From a checkpoint of a small contrastive audio-text model.
Model: 8.97M parameters, log mel input, encoder arch resnet, encoder norm batchnorm, encoder depths [3, 6, 3], encoder widths [64, 96, 144], text encoder width 320, text encoder norm layernorm, text encoder activation gelu.
Training: soap at rate 0.0012, 10200 steps, batches of 128.
Data: trained on synthesized solo parts of chorales (CocoChorales), 39062 training examples, 33.4 epochs.
Rows from block 2 of the text encoder, named by matrix and row number. Rows with one number belong to one attention dimension. Each number is 50 + 10 x the weight over its row's rms, rounded and kept within 0 to 99. All counts start at 0. After the name is the row's rms in percent of the matrix's.
# v: attention query, key and value (stacked) (text_encoder.blocks.2.attn.qkv.weight, 960x320, the v third), inputs 160-319
# proj: attention output (text_encoder.blocks.2.attn.proj.weight, 320x320, transposed), outputs 160-319
v.3 100:50 50 53 38 58 45 36 50 50 67 57 37 50 29 49 50 50 38 56 70 76 67 53 63 59 55 47 68 50 50 50 60 40 48 55 40 52 67 61 50 60 50 50 48 37 47 60 62 38 50 50 23 50 51 50 51 46 50 66 61 70 23 58 63 33 50 59 49 34 50 73 50 57 57 57 45 50 29 38 49 55 47 50 50 40 44 43 51 55 69 50 37 47 57 53 50 62 67 42 50 50 44 54 47 50 42 50 66 59 58 54 60 72 44 47 45 54 35 41 50 52 51 19 61 43 50 62 38 40 66 50 46 55 50 34 56 70 44 50 50 69 50 45 45 34 50 50 62 51 39 51 42 52 55 45 50 66 54 32 38
proj.3 102:73 57 50 51 38 50 56 50 54 66 50 51 54 50 50 30 50 53 45 41 52 50 49 38 50 50 37 30 51 50 56 50 64 50 55 50 67 44 50 29 50 62 39 46 63 50 38 34 50 55 41 36 42 28 55 50 24 59 50 54 35 50 50 45 57 60 50 50 62 44 63 50 50 50 33 65 73 73 63 50 46 59 50 47 50 45 50 24 41 36 50 50 52 43 50 38 54 50 42 59 69 44 46 48 68 50 67 50 61 38 63 40 30 47 76 43 56 66 50 48 50 50 64 58 71 25 50 50 52 37 62 50 51 39 36 50 47 50 50 33 46 47 63 58 74 50 50 23 45 46 61 50 50 42 51 51 33 50 44 50
v.4 102:54 52 42 49 50 46 63 50 34 44 50 66 55 53 58 48 38 44 48 50 58 50 50 50 50 36 50 31 58 60 50 50 53 48 32 38 50 50 58 72 44 47 50 50 51 46 50 54 42 37 56 56 42 50 45 56 50 38 50 46 40 57 46 43 73 50 42 50 63 35 50 63 46 50 50 50 52 52 50 50 50 50 41 57 41 72 34 50 29 50 65 57 50 42 65 50 52 59 35 45 49 31 50 50 42 50 47 46 45 50 41 50 56 50 41 50 50 50 44 63 63 50 66 50 54 52 60 49 66 52 69 59 50 43 57 50 68 60 57 56 59 50 36 50 50 09 66 62 32 57 55 55 50 50 50 50 50 58 44 50
proj.4 097:50 65 55 50 50 50 42 50 67 51 53 50 50 43 63 50 68 44 54 38 51 44 45 52 32 51 47 50 50 51 29 39 50 46 50 50 50 49 51 37 66 26 64 37 50 51 59 65 53 46 68 56 49 54 57 42 73 68 44 52 50 50 63 50 54 60 44 63 50 55 63 50 41 60 50 42 37 59 38 50 49 50 75 62 50 50 59 54 48 53 38 56 53 49 53 50 50 39 42 44 24 72 50 58 50 50 36 50 40 58 50 42 73 72 50 42 50 49 50 50 50 27 40 50 53 45 50 74 69 52 50 57 57 52 50 50 44 37 28 50 53 47 50 57 29 60 70 55 50 47 50 40 50 48 50 31 58 57 51 63
v.5 098:59 34 51 50 52 50 69 50 41 36 50 50 71 48 50 58 39 49 44 60 50 41 48 50 44 63 51 34 53 53 48 55 51 50 51 54 70 57 44 36 38 50 63 46 57 58 50 50 50 72 45 50 50 48 52 46 68 60 50 52 58 54 30 52 50 43 65 50 50 50 50 53 74 50 45 47 41 50 50 28 77 50 27 44 50 50 27 57 58 68 43 50 48 55 45 66 26 50 58 39 44 53 52 50 50 50 47 50 58 67 50 65 49 24 59 50 50 47 67 50 52 65 55 50 59 50 50 50 16 50 50 59 44 55 43 33 56 47 60 49 61 48 56 54 58 64 70 53 50 43 60 55 27 50 53 39 50 50 47 48
proj.5 100:36 50 50 50 31 50 48 41 55 43 39 42 46 49 18 47 50 50 58 44 50 44 49 65 50 32 34 55 53 62 59 50 33 50 50 48 33 47 50 64 43 65 50 52 44 42 47 47 63 40 66 33 65 56 50 50 34 50 55 55 50 50 36 48 56 48 37 43 51 32 52 31 42 40 50 59 41 50 69 66 50 39 50 45 56 48 58 40 46 50 39 54 51 71 41 58 50 40 46 53 50 51 54 50 50 66 50 59 50 28 47 50 50 34 52 50 50 41 53 39 52 50 30 27 50 48 72 55 61 38 60 50 67 34 44 61 50 65 43 50 50 56 39 36 22 50 35 57 50 50 49 47 61 39 33 50 31 50 50 50
v.6 103:50 50 54 38 50 50 47 62 52 50 61 75 50 63 50 37 50 50 36 70 61 68 51 54 72 50 34 54 30 50 43 54 50 50 51 45 68 50 37 45 50 42 32 57 40 50 56 50 79 59 46 50 45 65 50 50 32 50 50 50 50 30 43 26 50 50 50 46 57 50 79 39 24 49 53 55 39 63 36 66 68 33 44 27 50 55 50 31 50 62 41 50 43 50 50 77 65 72 49 51 58 38 45 49 34 47 50 53 50 41 40 47 64 50 50 63 50 50 50 50 48 48 37 80 50 53 35 69 50 50 33 50 48 54 66 67 45 50 56 61 40 46 40 39 57 31 36 37 47 38 50 47 41 52 59 50 50 34 50 47
proj.6 105:60 50 50 71 50 48 54 43 52 73 30 48 46 27 55 50 50 66 50 57 57 54 32 47 50 60 40 50 53 48 50 58 50 33 50 32 33 52 59 43 50 37 54 62 50 37 56 56 54 69 50 35 65 66 50 62 58 57 39 69 41 58 60 50 66 50 57 58 53 73 50 50 64 50 39 46 50 35 52 44 25 50 55 58 50 39 50 50 41 49 62 37 62 61 42 50 50 57 59 53 43 63 49 33 45 45 45 50 50 50 50 50 54 62 49 40 68 62 48 26 64 45 69 39 38 50 49 51 50 50 28 31 64 33 54 50 53 50 46 47 50 50 58 64 58 50 45 50 39 50 69 34 50 50 50 48 35 45 61 58
v.7 097:50 33 50 54 50 36 37 58 52 50 45 66 50 57 38 60 75 30 52 65 73 55 29 50 52 50 42 50 50 63 50 74 40 39 46 59 62 50 64 67 50 46 48 44 43 55 24 64 50 49 50 54 40 76 39 46 50 60 61 43 33 52 67 50 68 35 50 52 53 52 61 44 34 59 50 29 45 50 46 50 49 50 63 53 46 50 44 58 46 44 75 53 34 71 59 42 41 45 47 58 56 36 50 51 47 48 56 50 51 50 73 59 71 50 45 35 50 48 40 46 60 64 50 50 50 50 55 39 38 48 39 50 50 45 39 32 50 32 40 72 50 65 37 50 35 37 51 67 50 38 56 39 65 20 26 50 50 51 56 50
proj.7 094:51 50 69 59 44 74 50 50 50 50 39 66 59 54 49 50 56 50 50 50 31 50 54 50 59 50 39 54 52 50 44 41 82 67 51 50 45 55 28 44 50 63 44 35 42 43 51 41 66 50 50 64 50 67 57 54 51 41 50 50 42 62 63 43 50 48 50 59 35 64 27 50 49 50 35 46 54 70 53 44 55 58 45 25 27 41 50 45 60 73 57 50 62 41 50 45 49 50 54 50 64 54 56 42 46 50 50 58 60 50 54 52 29 57 50 57 50 41 50 53 54 55 53 65 66 62 50 45 61 34 50 62 50 65 43 39 50 63 46 43 44 50 67 74 65 60 36 50 50 46 47 39 50 59 50 64 44 66 50 44
v.8 100:54 67 50 50 43 48 41 50 63 65 50 50 50 58 50 35 57 67 45 44 25 50 57 50 50 40 35 65 50 56 46 50 50 49 66 64 37 50 60 42 41 55 44 50 40 53 50 63 48 64 50 50 65 47 73 50 49 50 50 48 62 50 36 49 50 58 49 50 41 50 55 60 53 48 46 50 36 46 71 55 50 63 62 50 33 35 63 50 56 50 55 50 27 62 47 50 50 52 50 44 61 50 54 52 36 50 50 50 58 34 50 47 54 47 49 72 50 50 50 50 50 39 58 51 47 50 56 31 50 50 33 69 56 50 50 41 35 60 50 53 38 44 62 44 75 50 60 27 50 40 50 29 48 45 41 48 17 36 66 50
proj.8 102:50 50 51 60 50 60 25 53 28 50 50 50 60 66 40 55 54 32 50 65 33 46 67 62 50 50 54 61 52 37 42 41 34 85 27 70 67 57 50 37 48 44 40 64 50 47 52 60 50 42 42 56 47 50 38 50 50 41 69 50 63 45 50 42 50 52 50 49 50 50 50 64 59 50 50 51 60 32 50 50 59 54 37 70 50 50 45 57 51 56 34 50 50 46 65 50 50 50 50 25 28 58 50 71 49 50 47 40 49 33 49 40 74 55 34 41 57 51 32 52 64 52 41 58 50 29 49 72 58 50 50 30 50 50 52 46 52 50 38 46 50 27 49 50 50 61 41 64 50 54 61 52 68 60 47 46 38 63 51 63
v.9 089:71 50 47 76 59 50 63 51 69 32 45 67 31 50 60 50 62 34 58 50 50 55 35 50 47 58 37 50 51 50 66 53 65 33 44 50 50 76 50 50 50 66 58 50 73 48 43 79 50 50 28 68 56 50 48 59 50 77 80 50 56 58 47 50 50 50 50 39 46 60 46 53 33 50 45 61 51 59 57 50 50 34 50 57 44 46 43 50 50 43 40 41 50 49 57 50 38 40 24 56 28 37 54 57 57 42 50 38 56 50 50 48 67 21 17 29 50 54 50 45 43 42 49 47 50 42 42 50 68 45 54 65 63 50 82 50 61 50 50 47 50 24 50 50 50 50 50 50 49 50 53 50 53 66 47 50 58 47 50 48
proj.9 086:50 50 50 59 33 45 57 50 61 48 50 50 50 67 52 50 48 90 52 50 50 50 55 50 40 33 50 65 74 50 50 44 56 43 50 50 50 32 40 54 55 50 72 50 30 39 52 50 50 32 52 50 26 50 50 50 46 50 30 43 50 40 40 69 71 61 46 66 50 35 40 33 50 30 50 35 72 73 50 50 39 55 44 52 52 43 54 42 38 55 42 62 42 62 30 62 52 40 50 50 58 38 44 36 66 50 41 50 50 38 50 50 33 38 50 63 50 50 36 50 47 63 57 34 61 73 50 50 50 29 55 50 52 50 50 80 50 50 58 56 50 50 50 78 31 49 43 42 50 60 74 50 56 45 48 49 56 34 67 50
v.10 091:50 50 45 50 50 61 43 50 79 54 50 50 50 50 70 50 58 45 50 76 30 48 39 40 50 51 44 51 60 50 53 50 49 33 40 32 41 74 68 50 66 25 38 55 65 44 50 50 50 34 50 40 50 50 28 26 50 44 33 50 64 49 58 50 45 69 50 34 50 26 50 50 51 50 35 50 51 40 50 53 42 36 48 50 50 53 33 32 61 41 67 50 63 50 55 39 65 39 48 59 40 64 42 59 51 50 39 44 49 41 50 44 50 37 38 57 47 50 50 63 50 50 51 50 49 58 35 50 61 50 50 34 50 50 50 50 35 50 39 38 50 28 32 50 47 50 50 26 67 68 40 53 31 59 47 65 50 60 61 31
proj.10 096:33 32 43 50 40 50 61 56 50 66 61 77 71 38 58 20 54 50 50 38 58 53 40 60 55 60 50 50 46 50 50 50 51 33 57 45 50 36 25 50 56 42 28 59 34 42 61 50 50 34 50 50 49 40 61 45 39 61 56 63 52 50 60 50 55 36 61 66 56 50 43 50 49 55 55 50 50 50 54 66 37 64 63 66 50 50 43 57 50 66 50 50 60 50 36 50 64 40 55 79 51 56 33 40 59 49 55 38 45 54 65 48 51 33 50 42 47 43 50 50 50 50 50 39 41 59 60 52 41 46 50 58 46 39 43 56 60 50 57 42 35 63 52 72 50 50 50 54 55 50 50 50 50 45 50 33 44 50 36 50
v.11 100:60 70 36 35 56 61 59 48 50 50 40 58 50 44 60 64 50 50 58 52 53 45 50 56 67 54 50 52 64 41 52 49 48 44 54 70 50 57 36 40 58 39 63 65 44 41 46 64 30 50 28 56 64 60 55 50 53 41 50 50 53 53 43 65 57 50 50 63 52 50 63 70 62 31 50 66 53 25 57 34 50 50 50 50 39 50 50 74 50 50 47 43 49 50 38 50 50 42 50 45 47 48 43 59 50 48 50 50 50 50 41 46 27 41 36 50 67 36 66 50 53 50 58 52 39 43 46 50 50 69 55 51 36 71 62 66 50 50 36 65 43 50 45 48 71 78 50 27 50 50 84 50 69 54 49 83 58 50 50 66
proj.11 093:40 39 33 34 25 60 52 30 58 37 53 57 37 38 70 50 43 24 37 60 59 46 45 50 50 50 50 51 44 43 72 50 50 55 46 50 61 42 44 50 43 50 38 44 75 50 77 64 47 54 60 29 50 43 50 55 53 50 60 54 55 54 27 50 50 50 39 51 50 46 53 39 46 42 60 52 51 37 50 64 50 68 61 75 47 62 39 31 45 50 54 63 43 47 63 35 54 80 52 50 57 47 50 50 61 50 55 43 51 55 47 58 69 33 48 62 51 50 49 50 50 50 50 50 48 37 48 54 50 52 46 48 33 50 53 61 41 53 60 48 68 37 34 50 56 49 50 50 63 49 41 50 59 48 50 55 62 50 40 58
v.12 093:50 44 59 68 47 50 30 62 50 58 48 48 50 44 59 50 56 50 53 53 52 50 50 61 55 50 37 30 50 50 52 55 50 21 55 50 60 47 50 42 59 51 41 50 50 50 50 74 39 39 65 50 57 50 50 30 64 55 50 50 56 60 50 42 60 57 20 44 50 34 47 43 54 50 65 64 46 50 80 31 50 50 50 46 63 55 50 50 41 50 56 54 57 39 50 50 80 50 54 39 50 50 62 56 50 21 50 50 42 50 50 50 39 50 37 56 50 50 42 69 58 50 50 47 50 50 59 47 44 65 50 50 44 34 58 50 29 50 40 46 63 50 45 50 48 29 50 47 50 50 56 46 53 50 42 50 51 54 60 50
proj.12 093:46 58 45 50 40 50 62 43 57 50 65 50 45 32 57 41 49 40 35 47 32 35 64 67 43 50 41 41 57 49 73 50 43 48 55 50 45 50 50 50 54 50 40 41 50 50 47 50 60 46 50 32 50 45 38 50 45 50 56 50 50 71 50 58 42 56 69 52 61 50 56 34 50 50 50 39 50 40 25 60 75 57 48 42 56 31 50 41 50 50 50 50 50 50 59 50 43 50 60 62 50 38 57 40 45 40 54 55 62 59 54 50 58 47 51 35 45 43 32 50 36 45 32 63 50 48 53 53 60 36 76 30 50 61 55 71 60 50 27 37 55 70 54 38 50 49 55 50 43 61 27 55 40 40 30 50 78 50 54 49
v.13 103:55 45 67 58 50 42 46 65 56 50 50 85 37 79 50 50 32 45 41 49 61 50 37 44 75 50 50 31 40 50 48 45 44 50 58 63 55 30 84 57 52 39 54 47 50 51 44 52 75 50 50 50 50 45 50 31 50 61 50 36 50 50 65 33 62 47 45 41 50 39 61 55 50 50 39 57 38 51 71 64 40 44 33 50 50 43 63 42 38 50 70 50 50 33 50 50 50 60 39 50 65 50 46 47 37 32 64 50 54 50 50 29 48 40 50 50 45 50 52 61 50 50 48 50 61 50 50 38 47 28 50 54 55 44 62 45 50 50 49 50 58 57 58 29 47 24 42 65 50 44 62 50 40 52 46 69 51 47 68 68
proj.13 099:50 50 50 49 41 55 50 60 60 50 50 45 52 24 38 66 64 65 50 43 44 47 50 51 50 53 50 50 50 50 50 67 50 38 50 37 50 41 50 50 72 40 63 42 41 71 51 66 59 55 54 45 45 57 69 43 50 61 50 50 47 35 50 49 59 61 51 67 60 50 57 50 55 50 50 38 50 53 49 44 50 45 76 36 23 38 37 54 76 74 37 48 40 50 50 50 36 44 60 60 51 52 50 69 56 38 50 50 70 58 56 36 50 50 44 50 68 67 32 27 50 48 51 48 46 34 57 61 41 50 63 57 55 72 45 49 50 34 41 65 50 50 58 47 58 71 50 50 45 52 50 47 49 64 50 46 57 50 50 55
v.14 098:50 38 42 61 68 55 28 35 61 50 39 28 50 70 50 50 65 62 38 50 50 51 50 50 50 35 50 46 61 69 50 49 56 45 50 50 68 62 50 59 50 47 44 33 50 50 46 47 41 70 25 45 45 50 43 47 38 68 47 50 46 50 50 52 60 46 42 50 50 37 72 22 35 50 58 73 50 50 55 50 50 63 72 40 50 42 46 65 50 61 50 37 41 49 67 50 62 50 50 50 50 50 50 48 61 35 46 50 58 50 51 51 60 50 35 50 50 33 50 50 49 50 50 50 50 30 45 50 50 61 59 50 50 56 56 70 32 50 56 56 50 74 50 54 50 66 55 46 50 63 45 66 50 50 50 50 43 50 50 56
proj.14 098:54 76 50 50 45 44 79 49 37 49 54 54 50 50 56 64 54 34 58 51 48 59 63 43 50 56 68 47 50 50 50 43 47 54 50 44 29 50 50 70 71 37 36 62 54 50 50 62 34 50 39 79 35 44 79 51 50 44 36 70 41 50 38 51 50 52 31 50 36 28 34 58 71 60 45 46 50 44 42 40 50 55 50 50 20 57 50 39 47 42 59 50 35 50 26 71 69 29 31 50 60 59 30 48 66 50 60 48 47 50 69 41 37 50 41 60 50 45 49 50 41 50 50 46 47 49 50 57 66 52 50 38 50 51 29 52 68 50 69 54 50 52 57 61 50 46 47 50 50 65 46 50 30 82 59 50 35 47 50 50
v.15 085:50 50 64 60 59 47 50 61 27 53 36 65 56 45 50 50 36 51 33 50 42 43 35 50 62 40 41 09 50 50 55 53 36 56 44 38 51 48 50 71 50 55 22 51 50 43 50 63 50 50 34 35 50 52 50 68 50 50 36 47 60 51 39 65 35 65 50 37 61 46 62 68 50 69 65 54 62 50 50 50 47 41 50 32 43 54 53 34 32 50 55 62 72 50 50 50 53 34 39 50 70 57 50 42 57 42 50 45 49 60 68 50 48 40 59 51 48 42 43 50 50 47 50 55 50 50 34 50 55 50 54 38 50 77 51 65 54 50 50 50 37 44 51 64 26 54 70 43 50 42 50 29 66 46 32 31 50 44 37 50
proj.15 089:55 55 50 50 50 46 44 55 57 52 53 42 50 50 50 50 54 60 36 58 41 41 59 57 50 52 50 72 58 50 55 42 50 50 50 61 50 55 34 34 31 50 50 50 39 66 45 50 29 50 50 50 62 50 47 44 47 50 49 57 50 51 58 50 61 58 53 75 61 33 50 65 50 50 64 44 47 41 38 50 39 37 77 50 50 59 49 43 50 62 45 56 21 50 50 50 50 40 32 56 50 56 50 51 50 50 55 61 32 50 49 50 45 61 68 64 61 48 44 41 56 50 50 50 38 48 60 50 74 50 50 31 45 50 38 50 45 58 42 57 50 52 50 50 31 43 44 50 35 34 54 46 63 64 50 52 57 50 50 50
v.16 106:52 50 68 48 50 57 50 50 54 50 54 57 49 42 50 46 59 72 50 65 50 57 57 50 56 71 50 23 50 44 59 50 48 50 47 52 53 32 70 47 50 50 50 47 47 39 49 50 58 52 50 83 33 50 50 25 41 74 66 62 66 50 59 58 34 41 32 42 50 50 57 50 50 41 36 50 46 54 50 40 69 50 25 37 53 50 50 50 50 50 50 71 68 50 39 50 51 50 50 58 61 42 50 50 69 35 72 50 50 67 30 50 50 50 50 69 50 51 56 39 48 63 50 50 48 46 47 47 50 56 39 50 50 50 50 61 55 45 46 45 42 50 50 57 51 50 39 52 60 53 49 66 52 45 31 50 54 30 35 50
proj.16 104:62 50 44 50 51 30 42 42 46 54 49 50 60 40 52 50 50 66 52 50 50 33 50 50 28 43 42 43 64 43 36 41 50 50 50 50 27 49 73 34 41 49 21 58 28 33 51 28 50 62 50 40 41 60 52 50 50 46 35 53 29 50 57 50 47 51 51 50 52 37 41 61 50 42 37 40 68 55 50 45 50 50 32 26 36 50 37 50 52 46 50 55 50 58 67 50 46 40 68 50 45 50 61 45 25 57 56 50 41 48 50 83 45 50 52 50 50 43 52 42 39 66 66 49 63 50 50 44 50 57 32 32 55 34 58 22 50 50 50 47 62 58 30 35 64 36 50 43 52 50 62 57 51 50 55 34 58 37 43 52
v.17 106:50 42 42 41 50 50 56 53 55 54 50 46 46 52 64 46 62 50 45 48 46 39 43 50 54 44 33 52 44 50 40 41 32 39 44 38 46 63 73 68 56 50 62 59 50 40 31 56 40 50 26 37 72 58 38 50 48 42 54 50 50 54 59 37 50 50 30 50 67 31 35 57 50 49 38 50 74 39 50 44 50 47 60 50 58 50 40 83 52 37 42 73 48 62 58 80 44 50 59 50 56 43 37 52 50 48 60 50 53 40 59 39 32 40 24 50 40 56 65 50 58 58 50 53 50 55 70 50 49 55 50 51 31 63 56 40 30 50 52 60 42 50 44 50 48 50 50 50 48 50 65 57 65 69 40 59 50 50 50 53
proj.17 100:39 70 46 58 50 45 50 30 40 39 50 50 57 50 50 43 50 50 50 50 39 50 49 53 54 50 49 42 60 50 39 51 43 52 39 43 31 48 63 54 50 61 32 62 60 57 50 44 58 50 61 41 28 50 50 51 56 51 53 68 51 53 50 56 50 46 52 53 50 33 50 21 50 50 61 34 32 50 50 56 50 76 42 39 45 57 44 50 44 61 55 54 63 39 65 42 47 41 30 50 39 64 50 50 48 50 29 68 50 60 33 60 68 29 70 50 50 65 50 50 43 41 33 50 50 49 55 50 46 33 40 54 43 35 60 50 58 50 46 29 41 50 21 50 50 53 36 69 51 58 57 46 50 37 50 36 50 42 61 43
v.18 093:66 50 44 49 72 50 50 47 33 62 50 28 49 55 56 50 50 50 52 61 56 50 30 54 50 64 67 72 79 50 50 37 58 56 59 56 64 50 48 34 50 50 55 65 45 28 50 38 36 41 50 38 37 45 49 64 73 44 50 28 63 50 60 43 55 53 33 45 50 45 34 50 48 51 52 50 52 50 32 55 50 35 57 44 48 56 67 34 50 62 37 55 56 38 48 30 68 42 50 60 48 53 50 54 43 81 44 64 50 46 45 54 34 68 55 38 41 69 50 54 60 50 49 58 36 64 45 50 57 50 30 50 50 50 46 50 46 35 46 43 39 50 55 65 65 82 50 50 44 65 54 50 50 56 70 50 44 50 50 50
proj.18 081:55 50 50 37 46 50 50 35 50 50 60 50 50 50 50 44 35 51 50 50 34 69 35 50 39 54 50 50 52 53 48 32 43 50 39 32 40 63 50 50 47 39 52 50 65 54 58 64 64 45 50 53 50 64 69 50 50 47 48 43 46 50 66 62 34 50 38 65 50 50 80 50 71 74 50 55 37 34 56 55 44 50 46 57 70 50 54 47 60 30 71 57 21 67 50 50 50 50 43 46 50 57 50 50 45 51 50 74 49 54 34 56 31 84 50 65 50 42 70 50 50 54 66 62 33 42 56 40 42 42 50 53 50 50 64 46 52 49 55 50 51 50 39 50 68 14 50 50 60 50 65 56 50 70 63 45 56 41 45 39
v.19 090:50 50 50 46 25 43 35 45 50 67 50 50 50 52 44 41 52 40 28 50 51 28 49 42 50 50 51 50 50 51 50 68 45 62 50 50 50 50 50 50 43 56 50 50 64 50 58 64 57 50 50 50 35 40 55 31 49 61 50 50 48 50 46 45 51 65 50 50 41 50 59 62 42 59 38 37 27 66 36 59 69 50 40 62 34 50 24 41 50 50 50 59 48 50 69 50 60 50 38 50 58 58 51 50 38 50 50 50 36 50 50 67 49 41 39 50 68 54 50 44 61 52 50 50 61 26 50 67 46 37 43 44 45 50 77 38 69 31 50 38 48 73 26 50 47 26 65 64 79 50 50 50 65 50 40 40 50 56 38 36
proj.19 095:29 50 50 50 69 73 60 55 51 44 50 68 50 65 57 38 60 82 42 50 44 55 50 50 50 52 50 46 53 71 50 75 48 60 50 55 52 49 50 44 54 50 50 46 25 35 53 58 47 44 50 50 73 76 50 55 65 56 50 29 52 60 56 44 50 60 50 38 65 41 45 50 50 54 44 43 50 67 58 59 49 50 55 48 58 20 48 52 34 67 50 51 54 50 38 50 37 50 50 51 35 50 55 38 50 50 54 51 50 35 43 64 50 50 50 50 50 37 50 69 61 39 50 47 47 59 54 24 44 50 37 66 50 53 34 37 31 82 60 50 50 50 53 50 70 50 38 62 35 30 45 45 61 50 50 51 61 36 50 50
v.20 103:50 51 63 50 50 46 47 54 50 50 51 50 50 50 33 40 72 50 58 42 68 74 63 50 50 61 50 43 48 73 36 50 62 50 50 50 50 30 50 48 42 49 66 46 11 41 50 50 63 42 53 50 52 37 50 45 55 59 45 57 50 59 50 50 46 50 61 44 46 52 50 47 67 50 50 48 57 36 31 60 68 49 46 50 63 63 44 40 33 42 42 50 40 62 55 62 50 50 86 69 42 41 47 41 50 50 64 54 44 44 60 46 44 50 50 50 50 51 57 50 56 68 62 56 50 46 50 44 75 50 61 60 48 50 46 54 53 68 60 47 58 44 56 50 50 50 44 35 34 41 36 52 65 36 57 45 50 50 50 40
proj.20 094:50 47 31 54 58 50 72 56 50 34 54 45 50 42 50 50 40 33 64 56 50 50 26 64 43 50 54 59 46 58 34 34 50 68 50 53 50 54 70 50 50 59 35 55 68 50 56 50 46 50 38 62 31 46 41 51 50 27 49 22 50 44 54 61 57 36 50 41 50 83 31 53 31 59 52 62 43 50 43 39 50 40 50 50 44 50 53 46 71 45 43 50 50 48 64 49 48 50 24 36 50 50 53 67 51 39 50 50 60 50 57 75 70 49 53 65 58 40 50 52 50 62 65 44 52 57 61 50 52 61 43 48 47 83 62 49 50 38 37 51 61 60 50 50 50 50 23 43 55 57 57 50 20 67 39 44 60 57 52 51
v.21 094:37 62 50 50 31 61 50 50 40 65 46 61 50 60 50 46 64 40 50 55 37 40 32 53 50 50 50 50 50 44 50 50 53 26 30 52 30 39 62 43 55 50 50 36 84 50 37 76 33 48 48 50 50 61 35 47 48 46 74 50 18 33 57 50 50 52 46 58 50 61 58 60 69 25 54 50 52 50 50 43 50 45 48 31 44 66 50 47 60 56 75 50 53 36 61 54 57 50 53 50 44 50 66 41 41 50 50 53 53 61 45 45 34 38 48 56 27 72 51 66 50 43 47 53 65 29 26 48 42 50 40 63 72 65 32 43 68 51 50 56 52 48 42 55 39 39 64 50 50 47 41 60 47 31 59 50 46 32 50 49
proj.21 087:59 62 41 50 55 50 38 27 63 62 56 50 58 45 36 50 50 50 44 50 49 50 55 35 50 57 30 35 45 50 50 27 43 66 59 40 50 50 50 53 33 30 46 36 22 57 80 29 36 32 40 50 50 50 50 50 50 52 34 50 50 66 50 37 49 50 50 33 38 57 56 58 49 56 46 50 50 50 51 59 53 57 74 55 49 48 59 41 63 50 58 39 50 46 50 48 50 49 62 50 50 50 44 50 45 34 50 54 50 59 50 66 50 44 63 60 39 63 39 43 21 39 37 36 58 54 43 41 50 50 50 50 50 42 46 53 50 34 44 50 54 61 53 50 49 55 36 41 46 55 38 63 50 54 29 53 50 50 24 60
v.22 100:50 50 49 54 62 43 45 47 53 50 50 46 55 68 59 72 66 50 61 50 50 50 50 66 59 47 43 69 54 43 62 53 64 69 54 36 55 50 50 37 50 50 35 51 50 50 61 55 44 36 50 40 50 42 43 59 44 43 25 29 61 39 63 58 47 66 50 63 62 50 49 49 52 63 60 73 50 50 58 50 44 50 58 60 53 58 83 50 52 50 53 31 42 67 58 43 35 50 52 48 55 52 35 50 50 46 45 47 55 50 50 51 63 27 52 50 50 59 50 50 68 50 48 50 50 45 46 48 66 50 60 50 48 50 50 50 64 43 34 47 28 50 58 47 39 43 16 36 39 50 44 62 43 50 42 34 50 50 72 50
proj.22 095:68 23 31 50 48 40 28 50 47 61 51 60 43 33 55 41 54 53 69 73 35 50 56 40 33 50 48 31 50 55 46 31 66 45 50 50 50 48 38 58 71 44 40 65 34 66 50 49 50 52 50 50 56 49 50 48 60 37 49 59 50 34 29 56 50 51 50 50 41 55 55 63 50 49 59 50 30 42 44 68 48 50 52 42 50 50 50 50 54 63 47 47 50 28 43 54 50 57 57 50 50 50 54 50 49 39 56 52 50 57 48 62 36 50 50 52 44 50 50 42 50 39 44 47 51 50 50 53 61 40 55 54 28 40 66 62 39 40 50 53 71 49 62 79 36 48 46 50 50 52 50 54 79 46 57 42 50 50 50 50
v.23 098:44 39 53 52 60 34 35 52 65 38 35 32 54 50 50 36 40 60 50 56 44 50 50 50 50 50 67 37 32 34 46 61 50 40 50 50 52 51 53 50 50 50 53 47 60 55 36 33 44 51 37 63 65 50 45 64 29 71 50 50 51 52 60 28 49 61 50 52 50 50 50 55 50 46 36 32 48 50 64 50 33 45 57 30 48 40 50 41 43 63 54 66 69 60 50 48 72 50 52 60 50 50 47 28 63 44 44 50 24 51 35 50 34 54 50 50 50 50 58 31 45 50 50 50 39 55 50 50 41 47 50 50 50 48 50 50 42 50 37 58 50 60 44 50 38 55 50 46 51 60 56 57 70 50 37 53 28 64 43 56
proj.23 095:50 50 50 61 50 50 79 50 41 50 40 50 43 59 68 57 71 58 33 50 51 50 49 50 50 48 51 50 52 59 50 54 48 50 50 50 50 50 66 48 50 50 29 54 30 48 50 51 51 48 46 56 23 63 50 42 50 42 50 53 47 52 53 52 63 48 41 50 50 28 39 50 65 50 68 37 50 47 30 28 50 53 25 31 50 62 60 47 47 43 50 56 33 38 42 53 50 50 43 51 43 63 50 61 34 63 50 40 37 50 56 46 33 29 54 50 62 50 43 45 36 50 48 45 60 52 58 39 50 57 48 50 32 50 50 43 69 60 46 33 45 45 50 38 49 18 50 51 50 53 50 51 59 34 37 50 66 41 38 50